config.toml
model = "self-supervised image encoder"
dataset = "photos of plants and fungi (iNaturalist)"
train_examples = 90422
image_size = 32
crop_scale_min = 0.3
horizontal_flip = true
translate = 0.06
color_jitter = 0.4
method = "simclr"
arch = "vit"
norm = "layernorm"
norm_position = "pre"
activation = "gelu"
mlp_ratio = 4
head_dim = 64
fused_qkv = false
bias = "all"
qk_norm = false
parallel_block = false
inner_norm = false
moe = "soft"
drop_path = 0.1
num_experts = 4
moe_every = 2
expert_mlp_ratio = 0.5
slots_per_expert = 2
shared_expert = false
patch_size = [4, 4]
conv_stem = true
layers = 14
width = 384
positions = "sincos"
pooling = "class_token"
projector_hidden = 1024
projector_out = 128
projector_hidden_layers = 2
temperature = 0.1
residual_init = "none"
optimizer = "soap"
beta2 = 0.99
lr = 0.0011
beta1 = 0.95
shampoo_beta = 0.99
eps = 1e-08
precondition_frequency = 32
max_precond_dim = 1536
one_sided = false
adamw_lr_other_params = 0.0017
grad_clip = 5.0
adaptive_grad_clip = 0.1
steps = 5000
batch_size = 128
epochs = 7.1
lr_schedule = "cosine"
final_lr_fraction = 0
warmup_steps = 250
weight_decay = 0.2
adamw_weight_decay_other_params = 0
Rows from block 10, named by matrix and row number. Rows with one number belong to one neuron. Each number is 128 + 32 x the weight over its row's rms, rounded and kept within 0 to 255. All counts start at 0. Numbers have three digits each. After the name is the row's rms in percent of the matrix's.
# fc1: MLP up (model.blocks.10.mlp.fc1.weight, 1536x384), inputs 0-127
# fc2: MLP down (model.blocks.10.mlp.fc2.weight, 384x1536, transposed), outputs 0-127
fc1.52 102:139080144121111136171106130127116150109149098099164104101139094135096153130109121070100182159138141098156104078088105154133097148145123138109104080125151049043159148126161150122129187108188163148156128103100162095110143125136141118141096137151130086143163129149110126097113187068141098155153073122135185126114134131111168148074152144116133116162130121181128071172150172114091078127153
fc1.53 098:150091116124139075123117127150141099164155108112110105126164162130108132132130083078171172127097123119163182113122125157104116186080139150146105144106147092159103146068182085134094093132123129165173197124119101096103152116087059108102078109088146082088085109191194111116158159095162173104108120164194143000174141106169138111112156149116101155117182123152126168151143168108062100078132
fc1.54 098:115128136134124157128125105122141113104116183061126102118129109156066082097126111154137131107173127145112075165155137154110141105106121169141124158124173066166082076074084112070131062117081157141119108130139149134085112117133135144216072109103094125179117082119143108148142130121119105081157162115122169143177130121138171177178162084151168163134123195177149123106136208134137109147088
fc1.55 096:095127154109148161142121197108144098140146123116138136093082211195134077126170124116148159141155135125102118067127110105091136140113121104190141078110093129153136155157145109137174125109157172069179150100118125057134192099126125187172060148133123115119130134169121123133138092139210092080098148064133142152149126149092205112117092106176069135151126150127159124147137169127168085126083
fc1.56 098:132172125120103083132171109060153058115125134130075106165145118119149084108139158170164136149107062173047092151146067099123180090112122078140154155119154152129152147086107106118100128151155191226122141138096142171140101106152151129150124178106153116187086112142111173107151105076124191085044158104178122052169119129120113128089152168086081167091096121111130094123154163113105115142173
fc1.57 094:087093081154106132156117124065143147054154195108141096089150105115054169120157109141144180104069093121128115145149103162152185131130205085185157110106071062134136091137121110129072139145111080129134090124159104157110176172144089164102166138148149165101219097171160162174084111114147112123117117083153156119119097146142202165137115134126138103056101214128125173067111073166080121088168
fc1.58 097:165125087136157112093109137155130144082100154064162151140107101191134168074121091083082110148120097104130125143100177077173174129177131102055141126083095142172114092072107085142125158109130104142154177100146129133048102100165191142118138123164145112156130115145111112126175156147151146129114134130105079103058155178165088073069124116160095119137088156176155111123115088132161139094202
fc1.59 096:156101088154121116158134090133129152153093136113156100202146133191092135112112158179070158165127074091177113125154132090170100138180139143148174066098164122071103161115147095153099170146119063124125119120138120152104116187113161110183175070145143206103155171135047135093103123138105151147145155055094165036087121105107115059103138135078121116101103140118142182052132159134177166148157
fc1.60 096:182158137098147109108177122137128096148106069069127102127185112115111118135127089097109184132089042135130162148143154150132130102142160157139117129183067138119120124143159085101128175099161148090128130144120122120131114079158121146146154059131073131139186097179082094185132165142120100126166069133106131117127109084180161123062166185123084113108100112123146192052066170195150127102100
fc1.61 100:137179173138116178122132108190102126117145190166169142154161161055144182071121168111133126088121132159111118161160128141169131200103118118105142194175145114148149124119143106150171115120114119069076101154114138149106141118092174114090108122181074103142138134143121139110088144140106091122154114153128162121111092150086132141106101124050161155100135186132175168125166167155089101093141
fc1.62 099:129163130130153159144155154113155099085079120153090106143089137134113142108127150165098116164129066127129151125178084195188113132175135174184077100100152145152134101178147091081113133134113043079124118153169092138119178086110107101103141171151091165123120125106138106132087109119136068126169153127109131104133128113135118148114136125080122154124111103079106120097129114154149135085082
fc1.63 099:171124102079106109123123145125067144086143109176125145115137149141138128150089157098118141127104172146110147140147118069125171106133114129168138075166147143159113127184195153139154163162082087107134136133131149107160135065108148167116116101155121078135127057127172059132162089138177093126132103170155111133101141106096147166184165150115144130150096128153138128162128116094085129114087
fc1.64 099:128119165128179078110163182114100145152087114107152073198119150135113133164117082136146151135199106112084129129158126142111151159111163177150143144185124144118135191112110137124126133112143105162117103176137136134117092053110074064163119189166126131189161119147114054181074174112079101084102093148136131180125129130103169220080115117130136113070088129165099086150171088122135099162164
fc1.65 109:107109126144101126147147146113153119107101098109154067082193198122161205146153088166158180090140119089121094099101139114136108122157122158146133138100139120180128188076136157149130074083063118137145083144098090112127179115110155103133117159125068135196127139115129050116115109132137109146171156156165140140120133144141140117102141123115087158083096111145118014141106153158171135094149
fc1.66 105:087086145116101150126165134134123154132093120196105130121105114141151137141109156084111162177133164137138027157116161132119129133090159118146101146104093085063135127178108120110148129123089114143095162118150165087105108159141109132115100167115121129113169138119125137181140172069079104122084062174180114132093077169179147164162085084115127160137145113140150190139153136136106196115153
fc1.67 110:143154134147149102108115179104112123138134129127130142172159119122163156101179139044103102207157153053166203166055156128169085122119159112123103183129100102121137114139155098167106164145162105135107111129145133126127116158104071118136154150143121156122168145121127138101190160146179181081226025093149109127127098162158077102113173132110202068098128117098143146097129175130127149106055
fc1.68 094:122156124128082138151123095134140158161155154111132080098129148133120068148136147141116113141061096141097109172117181194158152099150110116079097061097133139145125117093135144122098116096120113097091208066171100124126085168078103037182052137164162121095132113158149141148135114147159132126136108139068118105115118173171158104172129170140140170152072106123131075166100124132140109115181
fc1.69 102:091114061106086103216103160150130157071156159113122119152152113076162137144093067070115159083122133147117126123096124132123157109203093107125138208116142117123130087126130108159153149107113121115107068058105139083079085142156090067131134139113143127180119083069153110119099123150123091142050071121123136135139120140143136129137089183139155132147121051093093103108142088147163120146077
fc1.70 100:120138188079123144096071117143099118130079092114088107068183130130194162178147163137142159110135140164179082194074103148143107087193086166170176088106117177137128103173161145111096113100110156106148109131159138112110168167097153100156175146107136129049141110088136145122124117139146114182154112115140123134122146077108073136157112089175204066152129139163123136183124163121098146164157
fc1.71 101:117131088066083165166097131066101171131120199223114056196112091098188141119097135134134138106095149164155123150152088110151128102132179120117082146114105087068106151136139096131177160113098128103172154123123157173121150104116095202077104156120074106128119090112146104113145159134144133093123107161188118102100152159127144122029113139147131159098108110166197182158125128132121180145126
fc1.72 098:104117152106100138196139113067144147110102136080169086136075145106161082126094183102096147120109101066127095100112169143137138081113132140107121118123110103155156160167088107142138088134092133094082116174122155155153085145120172116112102146070125178091129101176129139163149115189183127085163156164199138069132136116122181151121136140153070145144149135128118123116068132117077164145129
fc1.73 100:150132088123138123174077153138126191125097138086145077063159047099079133171153173118131130167104078138151128144122179171130080172133103147137146118111193107103096111176154131161089067045144122116117147101142154055139095135074128086067143120068104092111107126158134141091150097137127147154143114148094178131093190194121078151149158120110169103153124131171106116120107110150145162088088
fc1.74 100:100099175164184134181100119184160108132097085134043137142119120203173087093076131090097079149175073135142087134144163177188125167112089166085162123086081136101122094165121116131110109177136140121139125113126144094124085116041117161125133111120124110080084073128144091148155106117090124126079160144181092112203104134128159091133186140206104146155113124089158111163147153117118099143137
fc1.75 100:124086162129183111098130093110138187130170129145080118171107109135119109159103138119162084152132170115135136108154095128084089119125068108118140126135123170151148120170126097132163137182191203167135150129168209083167098090163097119122169105194153103113123117152128071145126130093099129161152137131085145078131094134103139071166091092123160117133135180152146164089165129115160111091097
fc1.76 111:123176117143172108083160105146117088096081101106179138125179124185086124162093104143091101124122209102140109096099129156099091108093141158140202105102150123137093150105118147199125103122123149152205174169157141119091123081116090139169138130133116121083087100079093165138185134165141097219140085148171156118136096115105101137135134056120083146221182106050144163166149153113144162148125
fc1.77 101:163167102125177048058156158115118139170148129092110150132138121095096121190132173088121130150148168137121095134113115158117107128049133112088109053160093162143200203100116091104086141097149105088154163143138157135150151093122096136112088180097131154179116119079170140124121142113110119055087079169094121149150117078163094058120128075069073087154116123109125133140067106102144115191119
fc1.78 098:079136130142111142097064129156113154130134121176174121101096123121131131148101078112144140101138128154146166140130161111078125116117099121095135141185175114149177135100160124147141126131189150143208175151150099161103099171062152144115174133179097124171131138139136183117087138135194175120137102128069120142125147083108077126160209152145134141144099117102143152119136112127135212039164
fc1.79 100:142146098049139144140125121115110147138120140157166096133099085159159161099144212125111098146070177128132085122139147100158084129117142129077152145131162118165131143143144157148157146091169169134126086126034165102035136143110109127062101137070087104131107123114118124091102180100135117107114110088119089086131143141051133113128135138126095160125103192148199120084087132121149133109161
fc1.80 105:139076141168114188079122126155090116115123169105103137112123094108078101092137096127124110155102117126112176139151109152156104150107064142137085101161173101124181181099107118098075123111099149137126095100129177128136142130111191115198123113146125129129113120144150128157119118100175112153162089122124080107087117152135120153173144105121071097119230142208110140132128043136133119118140
fc1.81 108:107163165103081148159113105085170090116107110186134125146066119143137083164106140052105086047178099110092162120164145114115136105136152157133126156168110106153142127138145116100184134118099109134104096181189156169059105064145106123090190114115080107136096124200128130105093106072114147079129103139128131129110128113183091092159148130104134166139135068142162195080114133070177120204186
fc1.82 092:168149178135131093179074096155159141156155103134125105173138190119106158146111107187150177114132169105042156114106133120131184107135089129071113089107149152141145185158171132082153094116124107093097099174129195142105148107093077109153135122103113149104129190182096159133127118127139154099112126119098101060142044153191163062131122120130152087085099093170117122178134123130125132137125
fc1.83 100:045151158130145084091153136108099147090089127072101151094103203099114161107083093189142149134171137184103152133113145110117102107111090084079152134182214149147167111157129075168211096174111155137115178176160100091142144161083129087124149168114073153097158072093136115027172118138165181104158119112162169112173084100138125133183082137116117057077145123172064079130134137176083133108181
fc1.84 101:087119167143129148146122168149088104151128083099165124119133130092169117103126109127088116157103054090077124125156110141175087129138140060140108174122139131128159142117148127130065198099127106141115119110153170121092170205158134120132126108145213146178167093165108133091088111138134150132124117149155125131051140144099185158150157144087095157092135124122128135083167122197140185106125
fc1.85 097:155150144165091116097126118140126145131145078171153102133081064172120098125134091151083086077140174154116116083142125084152152109119107135152209187098148067102148203152167083092127200117074134119132115107084169132111085183137102127096098188140155089112127131088133038136121089134116121132135112122138142105174098193111064109215102087116122116119128135148178159160138135141115145163173
fc1.86 102:145126138102144202111152129150126133168101102097165131149152130182152213223116060122065145117146126127179121108173139121149197108109105174107084137127089117134160118148124120125090157155114118188106098146079143102134099068153137174132117154113117144065076129202199180192133113154168130097151092139097135136127153106140171163135141106098126128129128122084169138160148089146129187168142
fc1.87 098:116078184089071065100135161062082141127108146114168151147087136134130131090128136126159216112194100132097182156110110192108177052148115213091122198178160159145107154160090148105148031134135138095114148164175139139120139120172103112164123181081120113131140126114132160076131090164141106098105100133122124130137161081107135152087131127060120108150110117129119153066063060117100121130178
fc1.88 098:121114066195099142112127109131128145117165126166056046150150118172152134154103145125163124068228094113081124172102141074105131124133127143120163188120140133136079150166167082120079131149138112181121185161149125117042111144164185095119132186153138127084148148196132079184129128127113124068108113120122116161180103167075108136081096067111180136134098103175127108110117117163191107085164
fc1.89 105:094157184151108129130115025123116144139056146125128130116106139099153092095091132105089124140141152071119085130127135142148084154148145178145144097095151098152151109169138148122123176025156190088107136148130131177162119160114122175115117136133127134116145112121097129140155146120100111116141152139147141161163129178116168122096196115123095101113117099122168115067105172140167146133165
fc1.90 097:130139142145099183146123144109082188121104169131066184091155148148101119113159136101136146070135160117127132145079168121158111088159152152115142135212136117150113052133073127190141157060150063085116086198149167156154137083088099139128100175072189138155148092163144117108155123132139084127140161114128151138194057084133104072084152084208198156132054155107177177106111158050128150098137
fc1.91 097:119111118061132099111114098149129143135125148127109134132126149113094161119134169088153112157184081139228229128117150082099157146086127075107121166129111111075130191169106108135146095154164105158079155115189186134178111115196118136110133140095080069104158088114074124113124128058123159104072203166134059063114175220100127152160150092136166098105133143070113096106125084159109098108136
fc1.92 094:151108133146182130107103144100089177137121106115126126070097148138109131138127117075136178110105048106136131143141179156105120093123127186030134155092123207113158193166067160125131097152103143115094132157187125149119192127115115137082127158139134144085126140142079107129130147076075128137126107118173117146130098091117118096129067101114175143147086121067150124095135109137191159155153
fc1.93 094:121117162174135110135161136066115124159060164130134132075127138102114161162182153099113185087117088104109110093139109125177095066072160128114147147151103133173144148145161093121117119114146133079132115109109106095110180071085115064089101157161146178101120144056093136107118066101108154159055075084128148149137096120139147169128116123125205121133154089106100118102134093117154079107129
fc1.94 105:192089136089105082045081106118133106153133159107120198111112183112172134123153163095097169062182074109155122119146147079138099128123127112168114113125087163127123096113150121089074115136094168178086145121134126145163115127109119128183155085156107151084085149092117126099126139098171169189131105130183078113116037121100174014139174121163105157082153149168204185148183173134153165127103
fc1.95 100:060078118051188092101092075128183117149186154159124099181125142109101145077138107060133108212114120153060054103135160113161153080103089111134106189124101158160120108131128108117125109162135175103114186120119147115103164131168121099107171112121157136120157120122178123092133144131100136117138154186114128131145120161068119126134135152090113117172140139116090079094085108157096155098127
fc1.96 099:112135161108104083096093137085097167038118200148134142152111144148109044153087118108158172129116141124149109123094114122135136122152148125085117063140138137211153111126165127133140116124072112141125092079063163179106140098129125110164154150173132129145118129094134086166152133126105116137140080128107140135113113122075146146177106159112138149123149125142136089125146163052140142146145
fc1.97 094:159148130165077134104087163157125082109167145103123094082082153138174131121110051132146135138094087127117100132151082185112203103147146124153158090136128112152056088117051166133153138085086133134099069106117095075121093100083218146131045101149132095155159096159172114164119107142144142132180108136123119199100132138147088093168106107099081117215149129067116117098125163138137112127126
fc1.98 095:067180122153130078176160080103073155097109120101162110133103105071090125154168184102150106109181136130064165150078141128142120101103130157056115155147197084135172137190084163135150114066055188175100154146148168189126153145170163077123080119127111069113140149146189105088119155143147113127102088175144150078115141183132142058145147121173132215125215137166105129189109125115037141120165
fc1.99 104:118110107141111122099126094131091162093122086105146175174129120108132135098089152118147091113078165082170132062104116181158182085110104123095128148121121120086129142138179117145114123121121075123107157099169173081133128154086158116137112140073141135137118051166169103160135135070138173171167107116153145127142133106114093103084172155142193114100148152098149135147073085110154149111043
fc1.100 095:105140108113152170145078116161090160091113080079097111088085141111147136121099141128091157190151117189128149048129061139120176071155151087151022097190084149092126081180073107130092120102123139144105138139148167158096119133162082125077145148101173107132177135164168115105140202170165126111131097096085105142049137144077108082141135101129210055136127099092111115113145122168159099156165
fc1.101 100:124104139168100185124153051162108060157097149159108168065126172132088185147134109094136132162143121178132115138123097171136112187141117166086085129080156142130132150118094120042134126151140134162098131154120101138198162135181154100134166132160134109152164153139083060113131135159136130144107094094117139111210169144112195073132195095120110145092162129131143110162169083202149129100110
fc1.102 103:117151161107143087160112151085143135111054145145129127125139045091183146206040165143122201101147122186130161149092130135139088131127124147137126097153083172150157148076125097128129102099176152084155175136171101143108095141140127067082122155145105131116095135134131143110105121092103128190114103158121077128067073127146133109140139134103167119110126144152142115085125103215113149199091
fc2.52 099:136131143167107158135187112142161119079118080164161111146129146142113144132079160193155111152098161188131093171177114165109129135126156160140104136095111115150113158125095171155097138155137066139110140128149093142181154127108205121158126100125099137106126171057109116167154089216088128081089131145124117128108115156095137139165113174138135102167122103095111117116115102125146180063132
fc2.53 101:146099139151147179134179177130139079116056159129103097127122172116144151085180064112121115130091183099127113087093106110117148073176113128065096132156127066091166131102122157092085128130097140126054101090151097146155141161144190070135137108149122152138094128059082097157207135155152104178089148100150137161141126137130101122097123116099129112099063046130161083139159065134134127183148
fc2.54 115:126134100205136136119161142125189143129101116131068104138116102150081081124090118092125192129177133124158120124074102098119093147187180095094142125088119135133079075132134127119166145092091145139094122146094174106105072060112154145097111098124047067146133073156158185133151139092119113133133145119132188182124182169110111148142068127087142202127115099139131157089157116133151092105091
fc2.55 099:146181104144117157113216112138114144146128166096177110150117053136108181110160087127104103105115103117070113194095150091097110137180164135129157123147161151086130163160143145101101101077101128153126076123079192179160071133151096080159124147107158125140081134108136172167153133075132108120114173085088076158107177142105104094124136088117119146081131150125111140095117110112121082215176
fc2.56 098:114102123135069152092120122155127144155114120128119147146121099141137171140144153098122145114091083053165107094158152149153090157103174119134167114115077092165147127100121089130095086087117087066115223125130103131142135127161179124150178123093110132151150086121105119105125147124128091200122166165098136184098109132123167084154111101166127147164169058143155157124132169172146167149137
fc2.57 087:105112125134148137088136106133153121137062077134143159145172131102128168149119115145098095172060137177135123114107077128166144127167138116095177127132160194153084132124090168134117144135147134118123096114145176104116167110118128105115092159137033125065175047204124127118142107158143165055086086141122107128139076116173120109168129174167162129158129098100230130113107142157069124160125
fc2.58 091:112068110098139140045149183157134082118108188122149160091129097102145158127173071118167175123076071097141137140133138112152128140104093129060101105116153067120089148152099104096171136096104128120125102066114227111136183155102116155162079146067117169128128098156178174115076097109130091159111181136122180084109126130136152157102102186088113127123105090195125161141062137121086129154201
fc2.59 090:121139156130135135182116062134070147179122132132078181120105108093163148171153106100127134143092119128112165129092129115135114111174058142085136102104117132151122118121131108078083106134110154046165125138093182075134171084154078129128124141110170162134119107103131161122155128149200105119078131098119111138102122103105058191102143094113158138158117179140138100182144136144078142097129
fc2.60 099:112146102094103091138132126110107160111023078110147106105116129100119177113117131123142135105144193088092062086136151110106149138144092147173152122129128084199126127127165114161176170120122125125096162119131131118178150073096178102166144136115205045112156207098165118166079082113175136115154119149154077153092176135169096058054136094099124116132130103151155120124051115124151085146129
fc2.61 105:065153093149080083113139081127143143138152133230119110099144086201097107152154081064191119136108142154138148136112107140121147109146134144158164105137083116117100162162178118128044109138196138148125144143167119136169091119138110117122066127150088132188092077122137074108155156149143136166127122103161169149108094137149171165134148146093109131099144113100097130070121106159101147114088
fc2.62 096:136156123109152169131131149144132084176176195096047089100142167091124092133147142119130137044136138151143118127079145132165155124166122089126101158171174127093138127129116081149172092128108138121152179177095210191099130113103127147106118085090142149188118090124075175120185138095163178137100118097134152079152109150137125129098154138089094118112110090091151142155147095089080077151142
fc2.63 099:079144151114100120090120103101123123132103119107161115126092091089065107152135154142060175144168155124165174123122165169136085078139170144092099104106166111135053160157127088077174052172123212120166113113122121111102117148119136056114140170128108063103132144135109139128148136152087146081090100124114147049116127146112093113117095119131162127108118149127102115144118099133126138149099
fc2.64 095:139129160122134128123100117098143122131146096089110100083135084163109133154171174119113100136154082149097129138148127152079091123126079091106074107104125107111139085099181158132150168139173152097164124144090097137121174113116099084143098108160123112087158116124107201041080072170156161154171095135177127121126171120145191146172179097128050158164140132127123129132103154196115209114087
fc2.65 110:071124098112138162152137131125121101132118116127152128142138163097147185113116169114123151091084124168168143134168082130176077148140126136132126130155121123078109143135088156141145117168090199104155127137108104109100053141125152121136126084097123145120157122123109107131132129142199119124159181128115176119110194170148152148126171131113070100112100114166107102075131122158145133109089
fc2.66 105:151183077137145099111168102121083145155198167062130155122138131080174108108106137161109085107124149046113173135157137118106110095091175140078101135168112184154115105124190154121122149107174114112136169138112088125134154130136103106143098093149160144124155153134135172140159168162118115193120121181107065154200149156086166118084116150127076157147123145110145163136149090136174101120131
fc2.67 107:159162111101099127097133153138144152156160118087137122089148107122195204162150176140119134162113115095156170127151162177098088087140074179107086105196138167114126127131135137213109076144092141158144162107089196207128150146191127150098120102127188131151132124139134135164140093159163081183115124109095057113143133154089093138157121131190033130134077149144155162123170107121151134150099
fc2.68 099:138057104150104206099090091090115109154103101164061095081173104116083151124141125078113188129150147166149138131145111105093123132072127159113171139125111177174139143162166126095142087094103134118151130094108124152105147107051150115146121108184117122115077066150106136164105135113133153105119169077195125115132120131110095154077134097129137131125089140087117132125146109118097143112140
fc2.69 102:139095167156110129089124116152086131113106126131090137105109119137117135153173194169099161174142141077106119092158127184169124096144115118107102093154075116144108106107073055089094140115138113105181149094147091142123170213129139120145114197130132134107151233148090108171119100140076154134175125107141079025107146148099108178142196096124128169116113161118145170145070156143139138130073
fc2.70 089:116056064139107130194103124183073143175123179117125162126107091129071117142076101121088117110148105135160149133157117151113157152062140190132109073179112109128170092112123121141140063187129148129147082176125143127086119137135122154169092115113139123157152106144155127134117105167141129059124151124179119125162125202099099132171121097136139164105190118074083099066167150179090121099138
fc2.71 100:084114158148079121150099156116134121126130132111128138163127170151158092112098125118123131117156124124119100086160209157091159098155139105125075107118117157096146184124173103103148155101191178197159120136168095105123120154081098181141110118176175130162093063124136141146106157136139148108133173128176078113136174114124202128139119149118126103170153125139097130101168164089178099100115
fc2.72 100:075111122133105112084129121095166111153187171105114144137165181094157169112140083080139071126115159120166129198187158134140161203083090102162117115118111127145096158149089138128126108132119166122208076102126082132144133080165139160115132191117166090062109185136135164117139152198142151117157174066133114155136166143150045113125103137187151164128087122120149074116103118163111128117176
fc2.73 093:123075172111143090102129127134180136096136131195149178152105138111162146144129131126117140093127123120085062144172121094154122142126150111155128138113074117100129121134109101105171162184102113139127099099116074159116106148132104165163134159145075146111066130107093118085101137091096117118122061104168114100162080146088117178127119165187096129133139143068043108176099136091107154119095
fc2.74 100:141132135132134138158132092100060161120128091128108171163155129185105142160179095098104158141213102198102183158157177102153163129121146143114120181164118171144158102107083141132099097101157131180154171149120103187096129090084139119076091126148123101118161121123092116152164106164118119118131152144174139156145123045142166103100147116111149161061140102158089160137152137165097183094089
fc2.75 096:105160120180103150159122122138136142131106203108199061153141161172168144173092126165126102154141104109117106160137101102104140103122126187116148105072154092079134097089124143140142066072098108135152098138095111159116164161083167110089069123114142163124166098167159137106086157091111075115129184124111060058163121119142163179124117140128112100134126097094096103075196087116103163114156
fc2.76 101:127059149170140072108160129113140092110125151089166154128080108164113175102123147080096133172134127185138121102126122126143161093093141141135173198154120139089149071123112107123139130111110167096170088119107060122146162175163094144117163117129114096140115161093178099156175155137092093088080151177150076158114140131104105132145112099154099188141094116216189077147083100117137098067126
fc2.77 104:086114116044105144188091096150107117133154121123113111107143093131116083125106106121120073138108119139065171096162119101162172108139137126147148190092117142120179092116205183127136093130139092141140107117110101091120150127157121173155134094124192118115080125073168141131066108153165086182133135110084186102116134113174158108048138127134064115096129161121147116153192142174162198095141
fc2.78 096:144112148107109124114095175143160102136116098153092146102114150108149069148215104110159135119157148099116092122164129158173106081151099150100076140148127160165090114115136121174135067142197140099106146114123165144173153095087139146113122133078067145091162116089191183149105126122139099075128221142090120116120073150097149130152099194155142087159103139146132128148117134148118132104159
fc2.79 099:127125103146151078162098147124185155121128108159143193061103090118172103148148039124110040124107108090122129143188130121183220131163072157130131152124083129155111073110124087138089133160119128170107121094169147129157166159123125123151147130131106098169136097103153141108097167148163129141128157134111118157128120086135136140184158135144108164125074143043129140068136130125116071195116
fc2.80 110:145131112161116091157168068072134128140116162120111107132115184127101115172168111146120097112161149147171103127176180119098158153134192245130145124125084035161142112121159158080111077163119166123111106155117118045081122166162134166129105060080123088167188139173091086126092127138197132196180136111103116122183139137134136133104129112104153097130113147144108114161103150164124168186200
fc2.81 118:092136111130159073171192185163097152143128170112123106114180121111175121096115165177147111152109176075128127101197176087136146196085054086136109148169158176140133173119115164166062068113121063119146168135123123135096092065148141127152127163154154164103133130124066112077095046130134095080102153124164205197113086126130137122098083172133098131164144033123195172190120154132176116129164
fc2.82 096:130120173120157159100162074111136094131110101127110125153105104103142111115084162140100147106060082075169144107179111085110119143117148163106087150108108096110077092121156082166149128064123098144114075090148122153153159104178135125085096121099119081114137080095128087134100183125114152107131117081104074105075099086070116103129169117153175157063145128103148120058108132154153103116086
fc2.83 106:115150117120119160169157088149088158138085107200136156163075109140137132125156049061097089143133116074098164190176161161077125133168132174124144141084135118067117087093130151122084168120111147166097177115141114164101143092083137078161090130126131133093091167111138093137095087095127134114092101122092135161103087164106064148154115102104116188114114140107143079105154171143192145168094
fc2.84 096:162145116109110131138167181086146109147122101142063187176112097173127140171127156199183128130154136149161123156173125120101169128115094189165159126160137106135131138120088136140164126087095124110081126151167103145143071091123147102192130122123145154129115148105162164127145110157145157100143130107133182142147112144080174125117080107122136147136127120115129131081115128115117139119154
fc2.85 095:142109159156131146103099183080195096093149121087165199173111085143177181157127113159121178108081105094108127179108162134103152199051129132066088108126115095164171087162136160157109140152132119149126159118115140083072126109153107163135113135137115156145117193129112172177119137103120170159102113162120064134101171101122155081070178146109149132112126178113122129124160155141211116147147
fc2.86 100:111128072125150060159176172114104098191103200127148032090114153109134076188124140126141160096122114091122171173115163115136113100107249147126146136209197076096175162115201119125109118091128115129107110089222099108098108120110178101163074115175166151169124124084111156145097128149094152139131137154156052100172149131120173130091120129129120165151146109158099129095163172128140121123112
fc2.87 107:141165177142154105150134087172163111139154086128097102082053126142137133128201159058149092091127120201199075155097125065126082106093143112098120116137112087130156074103114145129132092150139104101188132157079067099123104118075110128111138073123151135045091149210101101106123097115110152108115190115089153118173180120151106137100132125155089088138149137145190161165149060196130132113136
fc2.88 107:081122091195128074118101120096072135103117115096131129139122146139117115137108094093101132147115129151167162107154137148115127157100112095135119157099191175132134148160072106109132091095173131108103093108101098120118090191106191133142134126136178129153140126128147226064046129143108112147166057081154110125142159166134106136161038132134141127103098085124123083162181089119109146128157
fc2.89 096:110167098156158122086121205133129132088128112159155101174120094137113111194171142174117110137093145088108115142097126129127161104071142095140174208136139196113098168125085127115140132144185149172160103170160142113086141060042134111131141111138178086149100078155163118088103128076132113163124159156145109123088086099167097086115081131087173151146111124141146118190189127070117167126110
fc2.90 098:112130151174123133148185092158171138118219117102082108197145152072128157129107159080087086091181097137123119127202185106092137123128141153172129118093073099041159116113123158175172116079088116152119104151120181116155084092189154125129144168113127111147153104141094132145152146124163139115153135072065136160107132081142078084088145100206089178167132145107178164158110162088116114075102
fc2.91 096:169189123159092170170156122125186131084129146176051098138133111084133126094069097126146151083075075135120064151211168156112138105120135147071165071108139147161155150097151158191104093123092085116185161129084079108141110111092158048114089069139175117145145078154175138104123109125149142151140114080080143103122123161120073093119162103114099128194120154174097154177109135188136102086147
fc2.92 097:118178134107160063112158070127157187103194151057141052121151139123116164132155099121071146140182101124101158200127116133086116081147085123084139076093120157164159139083166115128081172124135194146146145113169128125150136128095149161139153205106114133110163187125132102136132136104074146155109164112121152189115097146179139152107133170090125081102138137131115131147113127196087119142094
fc2.93 098:120160120151207144152047144159113070167134175139141153139161110091121109137120114161104141129131190204140128127102125116080141146101148083083069110126104161147146152110151098094093122132108111133053169159118103173136141140081134138104150126096098108049183136150112103169158096142146095159115068171159098105119119149100110171139158099117141144088183097057108156078071129101179170135084
fc2.94 098:131138137192111122124161076135123094110127177176104148155149143164091109156115196083145148074078213116184166102156123143109160138118087180130172132163165124141130136161132141116179137140146156122140174057105106176098134121118069164145145170157084123119126113064133104132099127136161129206103160109102127135095164145088087117107038151098164133074131168161091101126139130126140147140117
fc2.95 100:188119139139174194041091165136186170109060165141186136109108128144108120090121149168098124073143138130139172065108158143113101120098139110088122152109176115106139150140104067120151149087123099120130117134162089128190097090150106075152101177118094144155111131110108127126069177067117046128082074109100132178174146112163154150112102100179127133123135157095052132120138153134165131114119
fc2.96 099:105106097171048133207062159111112121101088149135135120176133090116129171187124159188144122082143179142060173142157113132180136098097129138146175131086179062116136117103170139123110156118138143138163088163151124081131152112135115106138095091114161099133191086123170113130092114186108098110164122157143104124122132128086103140120178106118041141125169133068086185174120148156093061140093
fc2.97 091:171097170166113138105096115144069176112094136134150127141171094118135138146138175142111143149104174122123177122114125100140090109163165140142107109106218121149177149151191138070132114191190101144168119194188128145138119113175135112091143103111129160075095126106141153103149150104158084067165176174109127095122172166109153104088121154109133151077101104188085128119134112144080100113116
fc2.98 093:135075129106065119152146121104105152112129152150143142173135117179132124153140112091167117138133083103117159135101150073182142160133105113133123053152103162223154128170165199103158128145113204155108087174142107165109147189093123077148051142147107090124090089142151123119140149122138156123179132126096152195128101128140074095140151138161097161131125140104169153099065062175081118137111
fc2.99 102:102151153106160133166075140108147149116164179144073102161102137139149138076141040124131164163150073066165135101062153119129138174149180166151106087139128195175168121114135194131152143180114125147106114080093102161189164102164116074154082086164111151130105189085098121101129188104097072079145107151092106183114135145102173132151154112123112207145101073135109066199139150133144159111130
fc2.100 093:110111110174134135139141151105097098116099160071151107178194195118104150123127079115188172091111097138117149114071118108080068046128196141107169143159104100182159160104129086173127143077124141163081101120139123138168076099092096089085098159089175125122154143134127148140146141110186104117139126130189121187125159140116105159136104077153125140081134109132150141125113149142151103084094
fc2.101 096:135101104170153137121133118120129098167071161170114130103065117129147126135195120122091143090123148112125149089107101132153110118114156155178129153153139147114114132140115139100161058139090095200065176102102107130178164154186111124162161168169093135113103133094150064154099089158086144185121154143156134143111163129118168153130096153162044190085072117150094185112133061125173099093098
fc2.102 107:140147173120137157199138143153135122149049095164125175116157147135098151124100124150065115135165137149137142155135144121109120121186148124110131133085145063125113066160145132102060104151133137144103097123145197087074129095117138104118128161091158127116097121148172093130102147123153124176099131085139081155132122159116054121099121151124111089144118143032152066141123146180161145137119